Rows from block 2 of the text decoder, named by matrix and row number. Rows with one number belong to one attention dimension. Each number is 500 + 25 x the weight over its row's rms, rounded and kept within 0 to 999. All counts start at 0. Numbers have three digits each. After the name is the row's rms in percent of the matrix's.
# v: cross-attention value (decoder.blocks.2.cross_attn.v.weight, 128x192), inputs 0-191
# proj: cross-attention output (decoder.blocks.2.cross_attn.proj.weight, 128x128, transposed), outputs 0-127
v.33 119:492485507487453501494485507459459530515538520526563486466499493510514486528513526510500490500480489521503497514478470511483540493479515494455488484521550527517489500497477518487501528491472512488500486525454495532508558511497484511546495496492485536576476498543494507489501526508497504475514537498453476538515482517568516489473506483465503496496517505518558516495513519497527487469475492471463504535489510493430508468482474554518545540528513517484419509459507495483483505497516490526502507476525511510546507489562519474509485512543497476472486492502487470509494504516516461490
proj.33 112:518495540510525472518507486472527499489482490479493498473507546547503536520535532492491504496487469450552505507548500547484519534493525489520522492494480495488496476520511483475487489523513514503485497511463525481482510495470535467475472460467517490467508489463520463436503522490532458478508485471490501472474469511473476495488498534452487494458455473513463521541497527450485455496503
v.34 087:484540505501495499499453511532539511468462492466506538516547487516473501527488496485500486463489510519485486505515519518457540455503459521530527475478468508510526511574508464473469496453538472506495505562512530472502500507514534539494509497514505507482502498448526543512488515515492538475479498520502529535520505485482499531484482521517491513468538479487480492520481552544494536515520501547538520499519472483539481528515507458486507476463500498541562553506457506493491506510496525479503503540517497488496524523489459476532524478480517567497486522500523499525499506503520521486
proj.34 095:415479469551519469491506509467531501495467507528495525556492475499499542498469458508504527467517527527504480506497501546502489519495496520452502509530480522493508511472517519519467526505538465521497512525530521484503505471465512497540510522507497550489487502503479525495508445502507557477507481473496540450476501466527459484524515463490489504510507496510510502458486469507523506519453
v.35 116:514508557516514499513434514517498460480476500453477521497520536542492488523499526481487517491516482474511486516491479474465563466509497514491514496518490489488489509564536452511521487444469523536440511499504496493511482489506526545486488442523481506472514498480527515513529464478526493457529495500502521497490494514491509502484494540516489479490520505487492485499484508487490476499538530537502522494503464516480534499468518529526479574505462501506530536522466509464518494504491521548484475505480529562493452536510507501464528496519539523459521520494486473496479513472506530457
proj.35 132:452471482550511478463529502485477485530477485506543503537475523545497495515507489491485489482501552444494477492489516537467496495490515449453510478493497517502509464460526510512552563527514500499522490479493524453490488458516513472479522495502485512487455504527475467537505479476506503471495539461483504449495506492523494473487511482502455493479500448492485530462523480503502501527498
v.36 106:489485503503503496507499502479510506498535479546498512508504510521514468515506518525497491509505511476500507510439482459523505477512561515451478511499500463512472546466485520516489543535498522484466500479508476524498505528472502508493478469510491506479500482507473499447497520541492498459494510522431463510480540517489513506510490477462497500509503486477468533511520502506530493449483485501508510491522506522415535497492485534516483573494508526460503474519536510502501533476545517525529507483521554517508469497548550522473530510566491504447477479507470479535496499523497455484
proj.36 106:529493554517489478480529478474477503503515488513476454485521546521530473529527542512517475500480491483541495503546496514463503510460507490513488516526459462471470460526501496489512503499491559499528512525476506462522521494517511449494506481488525468502497497478495501482499512508510493481539499480469500492470506496478503496501490514488481496481447477478448494555487537444463435480548
v.37 131:477470445497489511528529449485534516507489477510489499504457497514528468513492493503513512508507507468527499524528513481511424498521497519514526501496482482544486493481533529504538528496508495489529490418541518533506502500529512507508484542525498464497520498515469477468502483518487513497535482527489542458466457461458503487547481482496492520465500485465475553523470493473526463484493491512515470506507498521501536485491515483480516495480460472439494487514484515516494515524539536485521522469473493524494468458456536500512482500484486478509502480525467489519558481555470511537
proj.37 133:539555490481435507510475491487481507497533498527501468517492494499517452482481529520487478512512507489495540461517504451467486479458497499524473481540524492506499503513499477452504487472442536508479475490506476551479490481480482501516483515528511454462469503497483494523497501516505486462511518541534533498488504537475530505573480472537481479525486511515532458521487496449495499495520
v.38 111:515516474511487507515520489503493492501530501501553490485466489509547467507509485515501498502497490522556500497515467457509438484490503475492506471497502493530456518462529511523545529489463517490492478470491501523496581531540474487551428540460500509552520491547468473473495501478523498484514503501483493528489513535530500487549515480485478500488520525523530486506491498465484498497533511512479539486483501517491479500470502538541552513509510519504464488502520489465501507474511518505502496494494490515512467514570516499475510546499479464483510512476434462553515473468509486517
proj.38 094:561518513487466523486521518526490545502523494466502471495466550507501465493504537474481474490492488434502511528488504468495503532504506485567516478497459448474508503534528485482485520492500527496489458497481461485456489542485512481484464490502510478484506520482539491527489494501531527475498500520530478531480490508492542480485478533514465478509493498513511482566548497467457502487475
v.39 124:513473518524520487511493491503501483499488493503481467486516531491509532453536507499492511509538489507522504514470453439533483502470524490497502496514508443491486502496507449549562538497474505510460517461520487514507494501471539551482507484512468489455526526492518471516531441511506467468522481492523510456485525518476499454480493496480550462497501503476483549475501477462482468478503511517518525483479483497495553492495495504518461498509456481490505498517482502486489488488480478519494459484482485506497451532505563554458520507494519498470536478496484474466458455445506515502
proj.39 128:476525505453536488458522453523486471510540540487526484535461514507508494505563517453506487522492522481474499478487499493474481460496532452474498464461501517497501465499547507514549511459457499502536491481513531479471468496521492468478466528503508471490494499527490479579501508502488501485520515542491472507498474508515522522483498492476466477538511484503505519502488474520454470507517
v.40 095:466525489467481484486466505504518534479463493508509501488560476478475528482504551485553492458470515474461504517450526555467520467507521523518509494491504518527522525494475444500455490489483484532493506574486482504496510558495519501505489502500514487510501500489550569519463519552483520420479536492505499522513483488495501523479505484476541505491486500496504526537495523526537487474480471491501538497531500484514500490516510493488505502480489532508514486467497505492505534522519521500501501510525516499536549536504490459532503490558513543490487488503551508518483461530524483498
proj.40 090:456476516532503501493503521470504506503494489535502475510518511548505582470566490506497500504484488528546516495491481547503510521470492515481498535486470484468489505483473506521490504474496476511498511497505508475512506520496523505498503499509513490514473432467508523467515509464495498509518455482482544451470493468518421522540460453439489496522495511522473517495502491471513499475475
v.41 106:489488527527513490506491505512499466508490513527493500473527517493495503459550500502501479505527484526508509508462454442508522492463525543493478484486511427482504500495490434514530604523477474511467501503508483506498514518454536548486509469511460484468525511479512464518526478530499491479485493490508509477500539540507488450452503497497549462487518505498493526464505501487486517507508501539508533484468472478479517506498482499509465476500493494503495514498489487484484495495473461512497460485478487491501474529505545567468535485493481526474528472492501489457457460451507528489
proj.41 119:464513510460551471495510446507497490473508549503488470579478502507503513489553516476517488506482496512505488477493496492498468445521521470483505488464478510475480494502551516513529511492497471503537495506516543468469483505470493469495478529525508501501532492503499508566498501505492534500530474522496475497492488508518500522456498461465453489560500504523483524489493468495449451500476
v.42 147:502503519500512496482512492520511480489451490486448502512518507471464518485484503471497508484515491486471508492511530537498521529510488497544500511495482493477542479537499477467488482512541490516520506511537506468491445459494516495469543478525518482450492504446539490525505483492494510548490462486542525455493489484473484495489501519532517497512476492484478480491501492502490523546487502497511477495511493488562503526514516450460467459486489468507540521497478493544518498527454495493496491512481492491471501490394488527523477474456499520545513504502550561436496505514472524486
proj.42 131:454497460494508514525466504512496478506482519522507518522514426461490497500464469515502496531515517545473511485463493462539484461520477510436492509475549540526493535450481495519534482510504455505522513488523498529518506486512478533509524524536474521517512505541489517506498493500479506539480508516494504504529508501536484518493508469524517505512541527497530496431475488560528522510504
v.43 079:503478460538517496523508499520537500534525476527511485509482497488526502473527487528469485533519526527513513474484503430556420506473504509538508499514499454514472509434477527546488546551536466482482494461542516495515524491468533507490500542517492494452538516492475464493505505551496459533479502492465496506514532500483490460512486499478520492494492489501469505492506476492479513479516464559525506484467502485512494545519479479512466469477490499484515462530493491489449513485506476483528509471478468475487488496513490543499531516458494511480509475482488506518527490467487520539
proj.43 089:534523495436536493491511467511517478494550549477481467522502491449487477499521510469528509494491499531495496491492495462506493476513516525533496490514471480494504509547529519509454469459465522483510516528535490514493459508478479499505486515494499489528515516481500544568482487545495532502542481556532483545493530529480531539500506483496539503553502507486519483523462485480479498482517
v.44 084:514500534480480501495420523513484513484497504460514521511519509518484523560479517483495510484474495514474474508499503539446564467504476491476524497530503552496504497562491523492459430429488500510466514547481510489524487473523507542512519486528494516533486501505530559504496512470494484482539516504511498532526462474517522547471495539498482512505518505501529476511505522525505483482512513495489501528504500498496525470498514532502526544523489502509515538503473502465499486519509519532494513523534509506517543500518448432519508497536541510489482539500509484521506545528521488478
proj.44 098:466459495562516469477511526456521486529471478498523547482514524533495542520488472496506547484498524475508492514523520563477520545500519487471514495518492523521529486467492500505480530530526493492478506496499530490519501460512539479492526465454488527492461502500477473456519484480526475466485528449480531451494498498489463483510512509493522516438488458488494515480500488500537508526499
v.45 099:493510511467473497469490508473488531491468519473518487490542480477482527499516514478535503463469498505441491518492509581477536492497487501526492500484523540511545498512484460481453455476491488529514503588461480482474500529506474461513489505472527527534467491512571562543476518509500525496475517475505514533532462492527491530479520497493523486501488490503547484513498517508508505500493489478486519514509496460547480492511510505489515468489517528511477512454512506509486500520493496497496482519505476496514545528494476427529473502523512511518499508483577533482488470511509493488
proj.45 094:454479502557529523529478518502534488508465487507513515482503482522476575460534478498509507505508477520519514532471485552553506556495483508475514533467510525509493527486497492498477485511520438502473498497490497500511519530473511522479505504486490522505516466500521498426504510474486486531492465479485505461503475473526431498505491508456488493492501505525504546480512503511550536493481
v.46 090:510495493506536494490531471540548470460466449457458511534496502513520494485501455491508511492509499488494501520515505491522433471519507488555524497490454475506495529492519478507538491491498511518486510481529463491479496524542499488485439516514507473442510497469524497465494476498500481501540444501517504470462523504450472525576524474511499512491495511483458483496486484473466479513525506524517525489534499515545506518499546479501488505475486476473571513539510503496540510482484530506502500515476500526467445515462523525483512522486467524510516514490480540502516458495482524514
proj.46 086:503530461507440541463499507524457476524528500527520467498490485491496440479487496480518476506505513501448534517452520422495475519486487493493478494497487491507487506472505492501542510449472509499525466476512450519513499534524482514511522542553495495518470501523489541545491494514472537497487513540500500519488518512539521505524492482553451490523514511478531475510516494509484518494515
v.47 111:487506481533496501507512479508557496500518459481523501516498492521552456508533495526488485500497516508520510516486502432535460468501532507510510480493470441526480534457501547501509564512498504497475480479531492501493564565513499491514455537497506518465522490501488472454498532549500508499505478511438490537470529532491478489548514467478492524487509497489461491502504508483472521478509487529506542500508497516487472539487486517516507518470496520468519494524511491484500534456518522496534510481482515525503439520542523521503534521496468516463492489489445500548531482504482506501
proj.47 105:525501511511481485477502486487500486493516519507472446492486523490496460489493530493520474494492500478512523508496513462492484537485500509538495513517431464445488510532558493474475504484506526495522494540507457481499485525462506465488481513512511504508506501466515533548464477514505554472547473530508499517481511522492527503509511501532463484519455482469472483553482527443450462471523
v.48 087:475519468470449512484543460495512500486475493513525518486488457513514455531483494469532490466471480489514499510531510533471484481526471518522503468455481519546494495499527496449517524500501485510551468519494502513473544521553470472547450530481513476547487474509479503471469514487488559506505480528495528499474443494504501505557520482527476522460517494510515496531474537484516519534515487497479492497529492504515471496481510484480572468484509488500488515470504485528538517509516546473517524493508496514512501483485510469528466508485459497537498523500489517529549495556476518511
proj.48 094:508533491534434510564454529488471526484473474533490480519488481491503484469449517534463486492506479496514521490487499447520486501474461525523484521534504495485471535489480478446508489515508501507466453509483468540478527511441504521525482505547508489467500502480526506464497501496515519506492486494526524491499500506508491480541481474530447470520489533539525467510519499471498497489457
v.49 092:524539472499536508504560517518504469497527528494474493498484507516493515474479458499508512549561476497563492487528469460496462542492485492501507513483484491486480490494529479556563479481505516483523520456501522510478475505500487500488501486465483502503543491494450479508515465451554484489475512483556524445499547505468489484517473474524486474501496514502498508505471488511503471514528511501515488430488481515499490492502492456505498498498515519530512494536508502493494483480502496473481453525511492477488494498544506520469503487483494480529504520508460425482463497429536495524
proj.49 092:532527484458463551493547502554492536472508491477504536515465508495515459495487518512494471493506508522457486498489504489491496464488480509541492473506526466511514472520500516524518545500492521504501490467482494501486494514547478543547477533523515477506527524537511492541518524513473527492476514515536467528516486454492557479509485510493485513515507544513514483511568471543466521517462
v.50 095:514481518517540505507521479486507505539502498454441499521485532507505480484507446494466507519513504499460508513524512479547509531506481481498469537491503489466551470536525531485495501510527503527509504490516502465488435492468482476429510504502492513433479504469515472513514495508490515586492474494502521482487506496465491503490506527530486496508498473475462467482508461490436522506487520497521464520490497494520474532514515489493426466485507490505520506517487516528473479472482462476509489478471475514463461493456502531505491492446493489509510476483525538445501507484467530490
proj.50 080:510528482511492508496462451540497450489504512501500522480499446457481448494469475510527498501541505529443494507464505466531465504519500495484482497501558543518491511506540522478498485514521485509504522509519489495505511489479477513497513535485500548513504533546479510539454479513445498523505510521470469526546516499507525479493547521536505503505507487490510527463452513540524515509543
v.51 084:527480511491526491504454530511495525493507488465475495527519526475485557514488490502484513508504508506459478500495502530501509484505497485496524533535501540488494510510486516557451377471524507498454535505494497484506451453502501516470521495529490531494491519501534553522500490482509447484530519480509483513542511472482522548469485538469489495535490486484508489499506481518503455453513503497513501504509521489510544486523525511516477535515477500498536485547512519472474473510508504528492509530522493472483538509519453448489513517537561497485481524499521490519486516467523475502
proj.51 102:483476496516533499450544510490512474537520485473532537451520513508495525520527470469528545497510525491477487530514508564483525547496513492487498490513506501545540462491492511528468515494488511485485522483517513501548487471563509491497536481435487508530472505516472497466522488506497469478496525481484501485497502490487494512510518537486551518448510472464512522493500499526546536513537
v.52 088:516504483488512493485513476521495472460465486522497509490498486508498508481481492482526519478498480491522498500526506524499436495507474480536527481484476520514468504511516421485578486496461506518527498477498491511493516475536513486523436513501507434504482502491511497499502451462489483480532447512535514444483487499478489497578523478516503499489503521511503522496467500470497472540530518521498504488522499515557521474480548488491533473511483436518515494495489498493563491503470525488479528515497477525484489502458547523482498529466488503523530521500479537492508450501493544529
proj.52 100:508530474483450532489477521535455528521528497519533474522471487502514481486495502484474487498503505488462502495458498446499497469498487484491497486482508509511499504468465480492551486458455502513501462459493484533494502526519485526517508504573492459481450502522501507525520530494516503527470514533516506510494507498546510509514457479521458472537553524538550473499537467527495519497473