Weights of a small image captioner: 64-pixel images.
Rows from block 4 of the image encoder, named by matrix and row number. Each number is 128 + 24 x the weight over its row's rms, rounded and kept within 0 to 255. All counts start at 0. Numbers have three digits each. After the name is the row's rms in percent of the matrix's.
# fc2: token-mixing MLP down (encoder.blocks.4.mixer.f.fc2.weight, 64x96), inputs 0-95
fc2.0 108:138141141109117152155144107172135151142143158119177128153124124143184137114118146128144129155198135166143149151168153186161168148128139119196126122150128110137129104177107123116134131166145151151146101152143145153123107145149100134138133111153130124123160115142173132158163121148127131129
fc2.1 126:117137098153131117111128120108099150147082092122118125127150114118106136144131141130116144098088122118133125105114090128083098119166112126128133140099111117131124131093167123123135129083059100047108130054121065111100128112104121159117135122087135109125115128142126119137135151148132106118
fc2.2 113:160136149158139147166106108145140172140153126116166122163163136153166159145120122116121144140155137128129127125160134166129154125124153086203142132141127113132117128152125099102144127149143129140147130143129127163123124119162092187128138077144126106077172129133152142185170134131131125093
fc2.3 099:125135147158153129134087091117154176143134154096117140130172150124138155153106090081151129126082171145131129153130111127155149099129136090171138107128105113117122115112130068096145106140126158126135101135111118153086114134146082179117145087131124105085139113130121140111167146144144154113
fc2.4 099:116126122172147113145112101120105155143123145092135128133178143094128151141140110075144144116107127138127135150121137117152128089123156102184102140127121107128100136156117056098116099136119145120183113128107131135122127112157094170134153063140143109094140123133168158155163149130105127100
fc2.5 102:131127138141135102151096103115133124126124142093130128152137138148166157155106084081134134144182090138129121135152161156145153147113175099173133106128140103129095101178119095106138093163135132141157095139114128160089101121106101165125105093142141089100144099119157159131129136117129144088
fc2.6 114:121143110171130093101132125112104138156065102124119130115164120149128140128136145128116157106129104121121121105128092110100110149176149126149116141133143123127128131117176123129117136101054098049116129069117066134104126096109127152120121120088132132125145129157103122107142159159130128115
fc2.7 112:132137159113111117169123111137137158144150172103129138147122117164160134132128138126145110142195133164146135159152152147174172156128149111197145137171125103116125113181110108118138132172143157148137099157146143178098099133129116138124100102157110126109170116138132102114155115138131127117
fc2.8 087:115153131124131140116087099135130169151130134103110122127132144133149132154085088089096129125087113116120117099164133111115158147172128106177147094116134107118121103125181107096149087131124103126134101109149092143124113159124088196152101109124127114098174107101130131113126164152165136118
fc2.9 102:100116148113132141107081097098123148117144138109103122122107146110134125150057073090122113153108128132129094123134106091131145120134114092155138065116146109119085090114143098083140125098122131131116102097155102129094112141096092162130109112121114084101150101095124139123118145121151103110
fc2.10 093:126147133185152160121087109115171157163145114112122112150179130152155120145107107100099150131134118109119096093149150141102150114146102101090144111137174099127103114105155096083139126127144103147107120132091138139111119147128088182136139084130133108090139113134152141133137161154153123089
fc2.11 092:128152121186136148091083094129162133165141098106119125130174143123129112138102089086102137080121141111098118095118119160097137133156133094122134104147146102130122118119158097072137119122131097120109115118136160131162123132149098165128160084136136108094138116118156128097170157166137134106
fc2.12 097:147135171163124090143077108115112159127142119093138101154167131123099161121082094124100142176126128096096119093105143131114153111107137091136119099136145102132085104125111102086135113136132088139148085147126113124116109145105099156116121090165126095095169108154142157118150127112111120114
fc2.13 105:125126147174136103161102103101105126141147119103144101129164116133103150127104105095088142130154110097098099095128183113112163126124125101143095108177167112117112105176135094105132113155137095136157109152128159177128111144111099175126104097164131125098164115142136136116119153130129156112
fc2.14 116:117138148166126101165110118136119163158136164121100138109163146158112123137122100110161141121162113150132127170150150117180153127155160124222122124146159123102099125141154115122124100146132174127117115134149118176105131145090120176124126114140126137124183126134133154111149157154131145136
fc2.15 092:126127128161142113171096108111126171136121155104104138124156150137129121153130109077116146116186140153140142143156156116174131138157146097164148131164136121135109137156166075118144093160130130129169116132146135151123138136109090187147130085141149086092147129129132144130160154138157123096
fc2.16 098:131107137080118168164105106122137113088121159114145135114078154166213131144081101104155098129125143163155143167149142145171145114118113112153144081133122111126140097135115128112140102134109163124152102107128093128103107160163112115122113138115115110113130100101125128159129108100144133143
fc2.17 102:120141128134122143109092065137132127140138126090117128105133125139161125142073106094106138134097118111136141109161115127126137119134110071122160090114151074100133083135140101064141105110135108132100090117160129148144088140154087145138137103111129108078115094128113105111118150136153156106
fc2.18 097:120132124144133160107087063111134144132151134077107131138148144165167126142100121115150130125136116150162133141130120157128145154126131070127110109112116088129148099104122086083162134117145135137113102109128145117118096133140070159119146085130132149054111091138110122111109137121137129082
fc2.19 100:114150142133126138117086101141139114144125101105108139111128142156117126154083109114111147148093115101100113097097103127082105122138133073103157089107104104143104084096134094099146087130126107130101097120107126113154095154143077124145124105129139107075140091127116128078114152141147135085
fc2.20 092:135144161130133141116094092143147108141149105098141111133139119094113146135086106108100128135101134101101129102103103117101148108141109077091131083135112103137141076096138101100132120103128103130105106133135150148133083121104072116137137101157134118070103086135122142112120139146145110057
fc2.21 099:130141114127110115145085085147136131129126141080125128123127095131123111111087101090137127133148151124126124142139143135139117078119112074124139079142165083139126091129127098071132105138133139133131059143117148117141091100117082115113143077135135153067137098114151121142163125125139129104
fc2.22 095:107127134125146081146094110115120114118129183106076149116124128117112084159088093087145136121162143145143114165144174127183127120118159093112124085121159103092122098165124101111121102158136155132130090145118128153138092149134120140149139090137138119089103118118109119094110129122151156111
fc2.23 109:134127150126148131196097128153163173135133161109133112125126157137171122157106088122136123139200142157151148161126187117177123124140146113147137109146157117120134119183135116121124108179148150164177101171111135135144116144136123175151108122151123142114135119118135144138129137133150131128
fc2.24 106:144131151118150175132101114164145165135164121120143146138123118155208141138082095125123121153149183127133133122185130170123196179160143103163133102125146114138140110164149123110152110134156119147165117136144124161127123130159107132160141131144137133107124116123149113158132146141152131133
fc2.25 101:115122118117115173120104071132112126134152128080112131122116137125187098129090100081134113135115119132139115130145134138127156131120132089147116087106131093125126072125111081097124100124140129140127090114147138146139081125158066127101113100114129118075094074104103136118117137132139128096
fc2.26 098:129146148159142130111106085141131151157154102100131135123166133118146111148103115096102152112119147083109128094173137143102151101138143094132138112140180100127122107103144092093142095135148095135101101129103156181162106151143078137153132087148123137084147112138160112142150155141145141092
fc2.27 104:130148139126138140095105104166167157144123116086129134139132143118113138153086102104125124137108131117127114114125112144099131116135126068120151091142104091143150079101127101104148103135134129128099099104130132134188078136129096144169149105123139112066129080114143145150146148142146143067
fc2.28 092:137142131147148131110086098139128120164152124093142115162145129096094130131112124128155145128100080136136136124110102113091127119146129070107110129128128082158108109097144095103133114134162146149118096121146148105132100142099085120133150081141146103065101098148136128123121161157118139055
fc2.29 095:128127129119121138142103087128134107142148133079160124127111120137125135106083112092137125139102143127138124138151120128154147110122117066114131085115120086128107064154131086091122104132150139150145087147150144130173058115126094116148140097143131128083128069114120144144122122142124133080
fc2.30 096:109139125130112118146110101151120148148140145083105140132123142146111108152108106113106142153138138145137097143125147150156114101127108089112161100135169087119124083167133088101152108145157137163151088164145143103181081144122100132127131088148120124102148075114176124142150124132157098092
fc2.31 106:124156102111105120180109109166140157137116175112089160096114145138122113145113123113150118132168106194146144182092185135183103161156115104131149117124108123104144123177145125128149118161129173125179106135131110097115115133147118140142108128127116134117144115110135115142134136145163154125
fc2.32 097:116132114100102181125122091135132165143107132102108128106097144150176110141087112103161112106098137157176162144115137161132125169147151105145170097103111102118131099119152099091140131103094143096120112089104089110125105136150095154134144105109124109106121106097143133175143136134168130131
fc2.33 096:128138125144112197106119079126101122152154085095184134121148116158177125110113103111099131131158149104111147084169118178090166149137126117170120119121119099130166112116137100081137122085127089128116114125139128147129104117158083134131151101123120143107160107110124136145117132147137112132
fc2.34 100:126148128144130155093090089141151113126147122099139112140144137162180112113087112110150128128116138124138131134131124165123144165124108076149125101166113092147128088102132091087149112094138129143115100131134133141153086131167077120150147091136139150059114093135146127140107125131120144073
fc2.35 102:126144140133143118108101073133108124151139132076116126121142133115113116155106119104133130141092153130134123119118138131119141132131111056127136116131116093120120090103129079087138125124136124125097095128134129141125079143136067134127127081146129114040131073128144124150137147147134115070
fc2.36 095:129137104119114131117080088122152102140131136080133128135129132137114113148088115112156143127098109151150125150128112139126122150152122062110126101140144108132138078101142085111129121123138163125105090098116133097136082146120073131136115092109135117068119071130143112107108146156141141069
fc2.37 094:137129134140132143142083075140140140137137139078140114135143141106106111134087104111150146153131120147151128156131135133149120102119139061128121097115127081144142082147117070092130117124135155148143089148130141104108084139118090124119117087137148140092113068137137139154132137130143121062
fc2.38 103:150150103149138138140100112142129159172130170097130150138152133148130081125133128106154134152157115163154121164125158148172101149161119116124126135115143095137126115159147099095166122194139159149143105155122137098158108154146107136158161085131132150111117105140183135132176135169138135120
fc2.39 102:131126105187142090135134137155108166144092094131114116134178106113100120131149138135075133126139126095112114071107121117070101107171116136151132156128130133120122152148170126139125118137094063092136138110130085121152148122101134155102131120111122142135122145142164114130182140155102130142
fc2.40 115:146143098137149201149116106125163163171130114115175125122135115141208109135093134136116132119137129128121131124176131184110161176153145108170120113120150095148134118143133111079149135126107121118151128110127101152115128115172120145169161102111125148112125137121143125112130154160150145135
fc2.41 098:093134145112108177136122075132101127146139098106133109081113125155171089130102122082119121096139141105106119100144115179088166159141130108108106105101122107105133094126133086068129120131132109118101115090118117104117098124135100128121122073129117151102113092124101124162122132138133154107
fc2.42 108:122143130102119158110124095120147138127141152082177140136112139117164121116077118116143107112119164139133152151153095168156170152131138107152117090148119103110143062100134102096141102120124145119110076115144136158155059131155105115145124112131119156092133076111149134149145126136131143121
fc2.43 103:114126137103122159085109100120161100126159117100127110123105165128125128117069127130103135127125138106105141116126112132110142149125132100088129076121105095137168050084135126108125144118152124150098099142085158125123067139145100101134123129150128153102112065136121156130098133123130121102
fc2.44 098:136143139121156126111060086118152127149139116067125121124129140118119111150072096120117130132113086113114114107123117123107132119143144086149138095115124071146118081113145092101140084134138113141099058141103140127129085137105100147104128107138129113098146080112128155132129152146144123099
fc2.45 094:116140168136137116106073094129138122158157118100120123124124162122127114139092100099116146161162125110102118108133143103115130115150161088128135106169150102112138090143151102082121098145171110167124088162124179119158099150127093107105126103164135177099117094134146146116145137160127119113
fc2.46 096:138149168131138110133060101144155112143132135090121146138122134121117130135101085103135098180185129113111134125144144096129136146130146094152134108148129106103135103153121087112134068169152130151125083164119155130133104162114092136120101097171107160094142093119121132126130117137117160106
fc2.47 118:128154157126144114177103120154160155143144139109150130135131152128144130141112113124112125172191171123129111118166166137131152132152161109142155106157103111147135109199142114127138108170152116151186116175142165148144113116153127138139125112171145116107148112130152176141151137154139123101
fc2.48 083:130140113159127137098142136118138160133095094145134113125154136138118134117155137134066125110101118107096132079118109123074131131171139146176128159131124154134132165106172135142133130094082076079138158089098085098094169121139134130118111142112113159144150157126158150138137130156126119148
fc2.49 100:130158097122117135083142129107118123142087088132144111117119101142119094132138134130079123107094107105103133080145102140083128160178129137127144134091137130141138137074184132134152120104076075082099132092149074107134136105127130142131124136093124145134132134102134115136106145164149124140
fc2.50 106:124162148137137189122123100144124145144177130110135139143144166157152083122111133112134123171097137136131142125154130186111164153135146116150126117119129100119122107077131112077158114143172127160121111137168139130151099172154100142145170102178133123106147112133166150150155123145140137114
fc2.51 101:105143154129145176106080086134165120150169111096118142089130139160159109136069122106110130157118138109081111110125126121105160147129129097096153091114105095141145078106124104097135134131160115149144099125146132140106093132137099100146150108151133117102097090139091107119103142143154137105
fc2.52 099:145149125113135141101091059145138116151127111082111115099115143128136109129071131132115122144120138116105143109101148143103115132144172089128138103114109066111150067126141116085142127123137115142129071135131118122138072156136087115117148103123122128092106076132149156129128146152146147122
fc2.53 103:154123133130148140135047057139103127142124107045129124140130124113152121119092107118121104129151140116116129111105128099093117131143161095119126124120116059109141097120132086114137094124139119143154081138125120115150092114128102112141153098124103127096109074123117120108131119140117113130
fc2.54 089:123116150113128121155075106117135105124136168104122158129108152126154115142093071079136116154162138154171122166144142117169126137171162109106140092133126125122137105139174106115141062156152151157153098141156137165149117140162095128148132122137104131104115107114137170113114155144144143128
fc2.55 089:137158107174137097101139148136122187147088121144136117137170137136109112139153147135078128123125140119108115091103110123109117123169142146167145160104112142129100160130182136149142133134075081077140152105148066121122159129099139166140131137108130139138141153134145127160153144155133109145
fc2.56 102:135132115117118157147094067144107153126120111080141127117120126122140122136081076098114120129128124123111152124132166166118137155141133086193136078103124086122137096162138089078135116141108124106168102121160104120128102131156087143139113110126122132090127096107136127166151128135153113108
fc2.57 083:136134104160123113119151144126127139140069133144131141110149120160131134129152151136094162117096145130119126119098128152133115165172135145152104149104127154130137148119179136148131145110056100072158152068148057116091148121147143117111115138077135153141121147145113112144128143147133114145
fc2.58 088:106156150117120161158101104148114153148133178112119131102113149149150133151067118124148117144109144180160130172132144131169153132166148106197156081118124099114112090116155119089130127131129165147142103116145090155133106123129101141151142119133128164109129104127112123112102137161169133119
fc2.59 092:145131136115108128149099099122127127132117186113117143135106128155118105118095085096136112145136108176175132161107149154172131172202126110144158098104105110119127111142197111099151089152122142125156101110155098100110113123156108124123126119123115130112131115086127097140128138160153139127
fc2.60 088:120145132133115120166149132118114131135109177126102159119122133174135116135143122130148138146171101182146152170144139134182139190191154141131134129149162130103158145170212134133128119141110155106162130119142099131148147143145136142117130131128135165136160150120113128144128143165132137157
fc2.61 108:132149163149139152166102118157132202155142115112124117123155146132181094168100130143116129161167139121118138114163147158113155135169160108170155117132138094131129110143150117107166112154149111144169106142131141184131109158150124156142155107148139138110133116140149147150155157162152149121
fc2.62 090:119137145113103128150058086141104146126122176073132119115110145127126117121082084104154125169123154173159138167129143099166124136161133099156170106126113075121120098140158099106108107140113154136151080127146092125158105138132109122134121111129118166105133096123113152130122126144118123138
fc2.63 087:126140139130125122140055097147118163130120140085118119095128144136126090140089072083121118139106135137112119131106139094129135143190134111162165112112113092114090118129180081096117081135101121113154098120131084123108125147099107149115116093139120103120131119106107140109143122159144112142